config.toml
image_size = 32
hidden_act = "squared_relu"
beta2 = 0.99
batch_size = 128
final_lr_fraction = 0.05
Rows from block 6, named by matrix and row number. Rows with one number belong to one attention dimension. Each number is 128 + 32 x the weight over its row's rms, rounded and kept within 0 to 255. All counts start at 0. Numbers have three digits each. After the name is the row's rms in percent of the matrix's.
# q: attention query, key and value (stacked) (model.blocks.6.attn.qkv.weight, 576x192, the q third), inputs 96-191
# k: attention query, key and value (stacked) (model.blocks.6.attn.qkv.weight, 576x192, the k third), inputs 96-191
q.3 094:176109151165097145084098161101151144105136161115161162160103141169131105141191096112094105160163128092104160103135169078171084108155127109117135166083185164168151106098135155168113121072086075100167093167168179139161119143127156177148184095128087134178172109152164101152081157118163106083
k.3 090:150160118171165114159175104196142095164110087141109188121074082141091101076113103076117176057135148146124123144128183175071094168163149128117133078130152137080096102133117151161167171116178098104096125110147100129072149116117072133113133126088126123073165142160114101090134131157144191171
q.4 067:178066154168083075080128153113102154113121129084150147152090131154117081169153086125067111146139121094112159110155155099143089140173099112126164176081158157160147103106146152132127132090106070111161107153138161116175124131129172155183177107145084144149183115087164081117087106148171090069
k.4 091:163143153189141160130129103182163091179075088163103139106104063124115155085101113085119161097106167139086100164100181176113111150083160159140129125118149136151097132145087137121144125108158090133140092109144065129071173117072089135102138143093099137112153155207132105112101148149104149127
q.5 118:085171099110167129164137097162113078156148121152117101084173124075137160095102160138166165110119145162149075161110107158092156133128153123128107084166083096078104160167129091122141124173171173133087161082104094126074128114117082084087072164122157110096080160135121165127157152105085154167
k.5 128:107099111086101103109098161054074162062172180092151111150156183132136109182175135177129081170139075101170149089161073087162159094153089110124133154131114137126174145109167117108097133135100135119128142150125181116194084132161164143151135097151168105153115105059131139159138112096152095121
q.6 063:104150076150158107148168079156173096138117117134139069071171112079138134103115141128155153097108132190160098135163108184081150190147180121137137100124104123084129145178144098115131111182187152141121173102105113114105118084150057081090076167122150122112069172104106167137166122121090148186
k.6 072:156136121167056138120132189145122147145142093103095154117109157111159145170088153138193131110106137105139135137178105106166121139111078156198101088145128131095129155137094084102063141152114150195094179113055129135120170145146138081083092115124079210112112131116094118079116071180093117146
q.7 115:178103171138084134091103151102136173107116120111157159171097118186130098163156091103084078156136112086104172088155147087158097118134090138132134159090181160162147099099129181133105142076104079112171096174151180126165137144137175156169170086118093132154186095104144076145098110139187096084
k.7 130:143154148162140155137157112203171095199080065162119159109099069135111147085081111092117173074118176158086113170102180163093091171101170150146118093114148138127085105148095140149163129121148109142139105112143073140070191130088090127098123148104091152098141150193131118102123140161121165132
q.8 089:079154081092156134154141084165158087145153146150127085079168136083118149119113175138166182109117161178140077157097116166114139140127145113129124082137095102092107163156122090112138120176152183140096149083115080128076124119126098082096100177110163104097077170135098180120174155126086165170
k.8 107:094103093085108093119110149070064155070179185101136111135161182124138117162167148166129068180146074102171149093146070076165172099163102099122121147140123123126174138122175117114090124127103141143127157143130182123178060133175173133149132114153164105163105094068115154160140117104140086115
q.9 050:181102145102096123080082133127074184065135127108139163141095129173130098133090135118106098147160133090104148121132165104125100086152092121078133186132190161163156118080141152179123101116086077112116085158137150133196184122126155164162137086165125131170180118134141112141087091150183080061
k.9 066:103126142086165112115113080104137123095141154137169099174134110157113134092172083145093107151171112140120135132083134101110128093147172107096117160114145133158159105120140177143164114088094087070147084158190153123146101152141163205166180128133192075174138084147163131197128167081140104082
q.10 088:183084160142098087075093168086140177101123124107176147160093112171127112154154083109083108153165124094091181100153172099137087102139116130139152164086153164173158081113170156156104128084106083103168095157150165121185131166126161172161178079135077125160163108097134084158108096151172105086
k.10 104:163167150181148159143148117192160097175096089171100173110084070119110143065070096073128184096106168157100105158091167170106082169088170139135135089117146146148083116129078145142163143113150107128113100101117079135070171118081098123095124157092099135094171151195141118091107161154122161135
q.11 098:181101164152086135095122148111118178116107127097141166180094111185127097134127082124098094161146115093111172088161122082142104107132109127114126161117164163169162096080157176148097146088096073127177084154131179108154149152119158168175161086132111147169172108116140085126101085145185105075
k.11 111:154150151184145153144160111207186094197093082154100150118091074131113148095094111083120174083116186152070113173108197170094083156106154159142144103114143127128086124145081150146153142121147114134136106111135066132071191123091088136104146151098075136096155151189138106096118150167123154145
q.12 109:076172082117165123158155088162131089158145134146114086087155139085115155102111175150186170089129144166150077170122123160110159138128173132132121076164094082073090137152126090119136122188174181124083156085106096139094120103130093090104069166135158125082088153150112167124164164098075165170
k.12 119:106102106086105094105106160048079160052177184092141097138171184124136101180166139179142083175145078111164151101160063086150160094165101108121130164134118122130180146114166125108088130129099142126112146143122175116179073143165163130146131112161174111163099108071121147146136101093140100124
q.13 116:095160085110173159157156092163110084144145137163100104096171133087115157096111180140168155083097138163149092166124098168107165133110144130145108094166085096078107162154117096105141131182170176148095173077100093140084114100135078086098085179118174119087094152154100180124158170111088156180
k.13 124:095094099082107098108095154072071163067179172082156095134166179131158109166168153191134087169147089111176148092153069076157158083154109097120117152142112121127162126114175113114098104149099152125123149142135180120182076137169173123148117102178156118167103096071125144167143100093143105118
q.14 102:100148093116174133168129086163143080142125147150106096096159143085103170128133174133160159096112147179122088149118127174090149128127146112125123076139090098077098151182100088121153107182149178139079177081126087124085116102138094104098087164127142119095075167141107173114156170116082161161
k.14 116:107112111080098102113101136052060148057166166093146099152162186132139103164157148180136072176140080100188146096148063073147179099148106109109122152150106119115164149116180119113103132125089151125125141140118185120182063134177155141148131097169171109151099108074120148162134098106142102112
q.15 061:087139086088167147151147104143158071153132136177115110089182144093104156108128159123168168105106141193128087140091134148121142158116143134143101081135108085080096157161084107133149119191163184116086162103122109167095126120109102102099076192127179133097078166134098172127157196112051134164
k.15 088:111116091066117074128105160071070157074170159087148107155174182143156099175150152167149098158149077097170154080161067092153152095165102114104108147158109110105152139118183109128102126146094155122116150148126184116169081159181171120157122102171155104139108104069123128145139089107151110121
q.16 094:185085161137081123100131144101140164091124122096140171155093120185121086139133077116098080153121126068122181110147138096143110101128097139123136180103175169172150107085118170128122156077102074127177092163130178111177138131129164173161186076129096132160187087124153094133080091141183105084
k.16 114:152146150171158162139149104188171086208084087161119143101095065126124143070092115087128174087119183148086106158094196155101083156099159146146116109118135124140075110141087144144157125120152120121122107109132071129082176126096096129100124160102087145094160147201142112109110144153109161144
q.17 113:181098166154087123101118173103119180099118131101135166176086121175152104142145095122079087170144118087117183085139139090153115117146111124121130168094158175175147108104152172143111143075105085127163092166148187139157135155125169153156172078146114149168174098122167091143086097149183089077
k.17 125:147159145174151160144146117205185103200085087153098157115101070124107149088085099080125187076118175146072110171104185167110087161098154161136125095121141130138094122153075132161154137123161106138130117113125066132077200126098090117094123141089087133096149152186130121108124138164112157136