{"dataset": "regions of photos with short descriptions (Visual Genome)", "head_dim": 64, "projector_out": 256, "init": "torch_default", "lr": 0.0014, "grad_clip": 0.5, "batch_size": 128, "lr_schedule": "wsd_sqrt", "decay_fraction": 0.3}
Rows from block 7, named by matrix and row number. Rows with one number belong to one attention dimension. Each number is 50 + 15 x the weight over its row's rms, rounded and kept within 0 to 99. All counts start at 0. After the name is the row's rms in percent of the matrix's.
# q: attention query, key and value (stacked) (model.blocks.7.attn.qkv.weight, 576x192, the q third), inputs 0-191
# k: attention query, key and value (stacked) (model.blocks.7.attn.qkv.weight, 576x192, the k third), inputs 0-191
q.156 040:40 68 31 40 47 41 52 24 61 50 38 37 41 27 65 53 30 35 50 37 48 70 38 68 52 34 68 55 44 53 65 60 51 35 75 42 30 51 47 43 44 83 72 31 69 35 47 50 50 32 53 61 70 37 23 28 63 43 76 31 25 44 30 53 45 24 56 74 29 71 37 55 56 41 41 26 73 68 68 26 68 42 58 65 73 77 46 46 41 63 43 54 37 56 65 30 80 38 69 62 42 49 45 48 69 56 69 68 50 49 34 51 65 51 64 23 45 61 64 57 44 52 31 59 29 31 57 77 55 30 32 56 53 45 63 30 60 17 40 63 57 59 58 45 63 25 66 57 72 77 26 33 56 67 63 51 34 41 33 41 51 62 48 68 45 65 54 61 75 76 39 76 53 44 85 37 56 23 53 55 69 44 51 60 39 62 31 61 58 71 48 36
k.156 059:42 72 32 65 36 37 51 39 42 44 42 48 48 64 59 60 56 48 31 44 53 68 50 41 11 25 78 49 53 60 50 51 40 48 64 30 08 36 53 46 68 63 60 36 41 45 68 46 43 49 57 49 61 46 18 34 67 42 34 49 32 60 20 38 60 45 57 75 42 66 37 91 45 19 56 45 76 42 60 31 68 55 58 71 65 50 35 73 57 50 73 66 38 41 55 46 56 52 54 51 46 53 53 80 55 42 99 42 66 37 39 58 60 61 51 33 30 60 23 47 46 64 53 32 46 55 29 70 60 37 18 58 58 45 89 64 43 33 69 58 52 65 60 45 48 65 80 55 44 45 32 76 56 67 61 54 68 40 35 40 55 75 41 51 66 27 90 55 74 71 36 45 74 58 60 48 44 54 57 64 55 40 41 49 36 44 37 58 47 60 63 40
q.157 075:61 50 32 44 33 31 38 29 72 35 58 48 38 51 39 56 28 38 65 43 31 60 31 73 63 34 46 74 42 50 63 72 31 32 62 48 65 68 47 40 34 54 48 33 55 28 57 64 52 42 66 46 64 68 30 37 60 41 45 31 50 38 33 56 27 30 56 66 34 68 72 56 82 42 50 32 60 78 66 49 57 47 71 41 73 73 55 47 26 64 32 41 51 72 74 28 70 22 70 70 28 31 28 32 65 56 57 62 47 53 56 36 62 56 60 31 58 75 62 32 74 66 39 49 25 35 62 64 60 35 36 67 38 55 69 30 64 48 45 40 41 40 29 61 66 28 64 62 74 69 45 36 60 67 56 40 46 34 29 29 43 58 49 67 64 61 54 70 63 61 71 66 47 57 71 27 31 32 55 63 57 39 51 61 28 43 38 27 73 70 33 33
k.157 088:32 83 32 59 36 40 55 34 39 36 43 55 34 56 61 46 35 57 50 54 50 70 50 46 13 41 67 75 49 68 43 49 38 42 61 24 22 31 48 42 64 56 58 27 50 42 51 39 50 46 38 51 72 41 26 41 55 40 40 48 25 62 26 61 60 36 62 76 43 58 29 95 40 22 39 36 65 53 56 28 55 58 48 77 66 48 44 73 54 55 76 71 37 54 66 39 68 60 49 49 44 59 55 62 51 52 94 39 61 40 29 65 49 81 52 28 22 67 39 54 51 57 42 36 41 58 26 65 65 39 23 62 58 54 84 62 49 16 76 55 50 63 52 36 34 54 75 60 40 46 24 69 39 59 68 51 74 33 38 43 59 68 40 51 52 30 81 52 72 73 37 48 52 48 58 46 30 46 60 57 57 36 58 40 37 47 41 49 67 48 72 53
q.158 025:99 35 61 43 50 44 39 76 59 77 67 69 51 52 43 43 57 50 57 63 67 45 46 35 45 40 49 40 67 33 36 56 65 79 52 74 67 45 49 53 37 32 48 64 53 52 63 54 59 54 50 43 23 80 61 36 60 64 63 58 47 70 44 27 40 52 38 28 42 62 67 50 47 85 47 52 22 70 47 88 37 31 31 52 31 64 81 39 41 53 37 05 34 49 62 54 53 24 47 55 52 21 59 55 62 48 38 65 45 41 84 36 39 38 66 55 86 40 48 33 29 59 46 34 58 67 67 59 31 34 51 46 36 69 30 40 37 69 52 80 21 37 25 67 56 71 37 34 56 49 60 63 65 29 56 55 46 49 61 65 75 43 48 45 25 69 44 64 42 51 54 51 54 57 56 64 47 58 51 60 61 41 33 60 50 45 38 27 28 54 61 62
k.158 027:36 55 60 74 50 46 52 48 46 42 49 63 48 72 49 21 64 54 62 51 50 62 71 30 26 63 78 55 70 58 26 47 43 46 52 34 07 46 58 40 45 33 48 68 52 85 30 16 50 44 70 34 72 47 69 67 53 38 72 64 41 54 52 50 57 56 50 57 36 52 39 73 59 45 35 63 41 72 48 26 59 59 38 68 41 49 37 47 60 29 60 46 72 40 26 59 44 42 48 69 31 61 73 88 34 68 70 62 66 46 29 64 36 77 47 57 40 38 57 28 68 29 90 30 60 81 43 49 61 50 30 47 56 71 50 39 50 21 67 66 39 52 60 34 32 53 47 43 17 31 49 63 38 23 45 25 65 66 55 66 44 39 64 30 31 46 44 44 62 49 47 42 42 65 45 67 39 35 41 45 15 65 38 54 60 44 57 61 50 51 52 73
q.159 032:09 39 65 68 65 59 66 50 21 64 44 36 69 42 71 46 52 48 51 68 43 27 56 41 55 58 78 49 49 59 49 48 44 71 43 22 50 39 57 68 55 64 58 63 48 57 52 28 52 39 46 63 36 28 69 64 49 38 55 65 34 53 68 41 76 54 42 38 57 48 36 62 14 27 38 70 42 24 44 35 55 59 54 72 40 50 20 73 72 27 53 88 42 64 31 61 39 86 47 35 64 68 62 43 40 49 55 41 40 62 39 59 50 51 45 73 31 45 47 84 59 29 62 47 67 62 48 55 62 71 53 43 84 17 49 51 32 32 45 68 58 78 52 25 47 52 37 26 38 32 54 54 34 47 45 73 55 66 49 75 51 62 72 35 39 36 64 50 44 40 28 48 46 45 34 62 57 84 63 33 48 66 46 52 58 45 65 69 59 40 78 63
k.159 051:63 15 71 31 59 41 54 64 64 54 62 55 57 39 40 48 59 42 51 48 45 29 40 52 78 52 25 22 43 29 51 55 60 65 35 85 89 67 38 52 40 45 53 62 47 56 42 58 50 55 46 52 30 62 71 70 52 69 50 53 65 29 68 56 50 53 37 20 55 43 56 00 61 74 45 62 44 40 45 67 38 42 50 23 47 41 64 20 33 57 17 31 58 50 39 51 41 51 57 49 53 50 47 25 44 37 09 60 42 57 60 39 39 27 46 64 82 39 73 51 35 34 45 63 52 31 73 40 52 45 92 47 41 54 21 32 55 77 35 38 67 47 41 59 68 45 36 40 64 53 75 30 52 43 22 48 32 67 65 54 54 30 57 64 41 76 34 53 23 23 50 51 50 48 51 57 63 53 46 42 42 51 45 64 49 56 46 58 43 45 28 37
q.160 028:41 84 48 41 48 55 70 42 51 31 33 39 65 38 68 48 42 58 40 61 30 40 42 67 25 54 48 68 40 71 47 77 70 62 67 30 27 52 52 67 57 64 62 34 64 46 31 38 29 31 60 85 54 40 54 24 67 18 73 44 31 48 65 40 60 52 48 52 64 61 26 50 58 40 27 28 61 61 53 24 61 60 58 51 62 50 42 36 18 50 38 76 41 65 67 28 68 68 55 55 48 64 61 64 39 82 75 56 66 53 55 49 59 42 57 43 42 77 82 49 53 25 26 53 48 51 35 66 50 53 31 40 67 12 55 48 57 22 29 58 76 56 65 32 65 39 75 36 51 76 46 54 44 61 39 46 39 42 57 54 37 65 50 48 55 42 20 51 75 52 34 48 48 25 64 41 54 25 28 54 65 43 31 44 38 42 43 71 68 49 67 52
k.160 034:39 69 25 58 20 40 42 51 53 38 30 38 53 45 70 66 39 33 31 34 71 55 61 42 33 28 83 32 40 57 53 59 34 67 57 32 33 43 61 48 64 63 58 28 38 47 79 46 41 33 38 52 59 31 30 58 64 31 29 31 55 75 31 47 62 39 64 47 30 41 31 81 50 34 47 35 73 13 45 41 80 72 55 77 62 56 35 64 45 50 72 60 68 48 63 51 56 46 54 30 32 50 62 60 43 46 72 55 52 38 45 65 68 36 45 35 36 63 36 61 24 44 44 56 39 45 23 76 44 45 45 46 66 46 63 42 40 58 79 51 59 67 63 47 59 71 75 37 42 52 39 75 59 65 47 60 67 52 35 26 62 68 33 45 60 17 77 30 80 62 39 37 68 38 62 56 55 46 64 81 44 51 44 69 36 39 30 66 42 50 67 42
q.161 028:40 71 28 41 36 45 30 36 60 29 71 53 41 41 42 41 38 22 16 34 54 71 23 67 77 40 58 31 49 57 54 65 54 32 62 47 49 44 64 36 52 69 62 42 57 37 64 72 53 27 70 43 70 55 37 29 54 68 41 50 36 74 42 44 57 30 74 67 35 56 64 53 60 33 62 44 62 33 62 60 59 54 78 60 58 50 32 53 22 73 31 45 30 39 65 57 48 48 77 49 50 58 27 49 67 13 57 56 42 46 41 36 71 65 72 42 52 52 44 36 63 76 46 51 49 32 67 47 55 44 26 47 41 33 60 39 55 52 43 29 63 76 68 77 61 44 44 78 59 67 28 37 59 67 55 55 27 25 33 31 37 54 23 65 55 54 81 63 47 39 47 61 76 73 60 35 60 41 62 61 79 40 50 54 45 41 40 33 46 69 16 40
k.161 038:60 68 27 40 29 41 48 35 49 46 56 54 41 40 52 64 33 36 27 39 58 67 35 66 48 35 76 50 43 42 63 60 60 46 76 40 44 47 55 44 44 69 49 23 67 21 62 57 41 48 41 50 65 38 22 34 71 59 47 32 39 70 33 46 40 36 71 85 47 56 39 67 37 30 57 32 66 39 76 42 60 62 35 59 42 73 49 61 46 68 38 52 43 42 75 28 58 55 40 47 61 50 44 44 48 32 66 40 38 47 31 66 62 41 70 44 32 66 27 51 39 79 24 42 35 36 52 67 50 42 30 76 58 44 62 39 40 29 71 65 63 42 50 48 68 38 67 70 54 62 17 58 70 79 80 73 53 22 43 38 61 69 34 57 72 53 76 63 62 60 41 61 78 39 51 32 64 52 37 76 58 16 32 53 45 70 28 55 36 73 39 41
q.162 030:65 51 44 47 61 64 82 45 37 66 28 31 50 60 56 59 65 69 58 72 55 50 53 37 36 65 59 35 64 45 43 62 49 56 51 44 39 19 41 60 65 52 58 60 39 44 24 26 53 48 24 63 55 40 42 42 48 31 74 50 13 28 53 39 85 59 30 30 46 62 28 31 17 58 35 66 54 50 59 37 31 45 39 69 52 38 66 39 49 42 60 65 73 44 56 37 41 79 41 28 69 57 67 67 44 82 46 25 63 40 38 76 32 59 38 38 33 48 53 83 34 09 45 63 56 60 32 57 55 37 68 49 64 40 36 69 42 34 20 62 87 60 59 14 49 65 49 33 45 55 41 53 45 36 50 55 50 64 46 62 48 48 61 60 38 56 22 57 73 46 24 44 40 39 54 59 35 36 40 48 42 51 56 58 52 63 63 87 51 56 74 69
k.162 034:43 18 54 41 59 72 67 62 66 48 51 30 78 58 37 55 61 61 70 68 67 45 55 52 43 56 37 21 55 34 37 36 44 57 41 64 42 51 53 58 63 54 53 72 35 75 40 40 56 57 46 52 50 55 84 66 43 54 69 61 54 33 47 38 42 55 20 20 50 24 65 22 61 82 53 61 59 42 41 67 39 45 52 19 55 39 27 20 65 30 55 48 60 45 39 60 38 50 57 34 29 69 50 62 59 51 37 57 50 42 62 49 40 26 33 60 92 34 66 64 41 18 61 61 65 44 38 43 29 54 70 30 55 41 47 64 51 70 36 43 37 57 76 62 44 48 20 23 29 28 59 65 61 25 31 34 46 73 74 77 38 41 72 34 42 54 28 51 53 25 38 57 33 66 61 63 69 39 66 58 35 79 44 58 61 55 64 49 49 52 38 69
q.163 032:76 43 65 68 74 52 72 72 29 76 25 28 55 52 71 59 62 66 66 74 33 41 62 49 19 57 64 42 53 40 44 38 70 55 49 44 49 39 27 74 53 62 51 58 42 56 26 31 47 53 23 54 35 48 67 59 55 50 81 67 38 32 83 53 62 51 52 37 60 33 21 34 29 69 44 72 37 68 49 54 44 41 37 48 36 43 55 37 65 43 66 41 74 36 52 53 51 63 27 53 64 66 74 54 38 82 53 40 56 55 38 71 22 44 45 50 59 48 44 56 27 20 70 56 70 70 37 44 43 46 67 49 77 50 27 78 26 37 31 69 52 70 51 45 46 57 47 42 40 32 67 72 50 34 44 49 54 75 66 66 64 52 71 40 44 44 24 34 43 60 34 46 30 34 40 58 36 48 30 44 38 69 40 43 58 46 72 83 36 37 73 54
k.163 036:57 25 74 56 53 49 63 60 64 32 47 52 70 53 53 50 57 42 68 52 48 52 65 50 44 59 27 33 51 49 45 39 44 61 46 67 54 62 51 78 53 61 64 75 36 67 47 34 47 67 66 48 42 58 88 79 38 63 67 60 57 53 74 31 53 71 32 32 44 40 61 27 52 61 35 60 47 27 33 53 54 57 63 34 53 16 34 19 50 32 43 45 71 37 36 69 40 59 52 39 36 59 62 70 61 60 35 59 58 65 50 48 55 27 45 54 92 21 60 55 49 28 81 73 61 57 57 38 37 65 74 37 49 50 26 62 48 70 31 31 46 63 61 43 43 43 26 35 30 31 68 72 40 23 15 25 44 74 56 63 48 28 79 53 21 54 38 40 46 38 46 32 22 61 53 79 64 44 58 40 31 72 50 47 74 59 58 42 57 45 50 61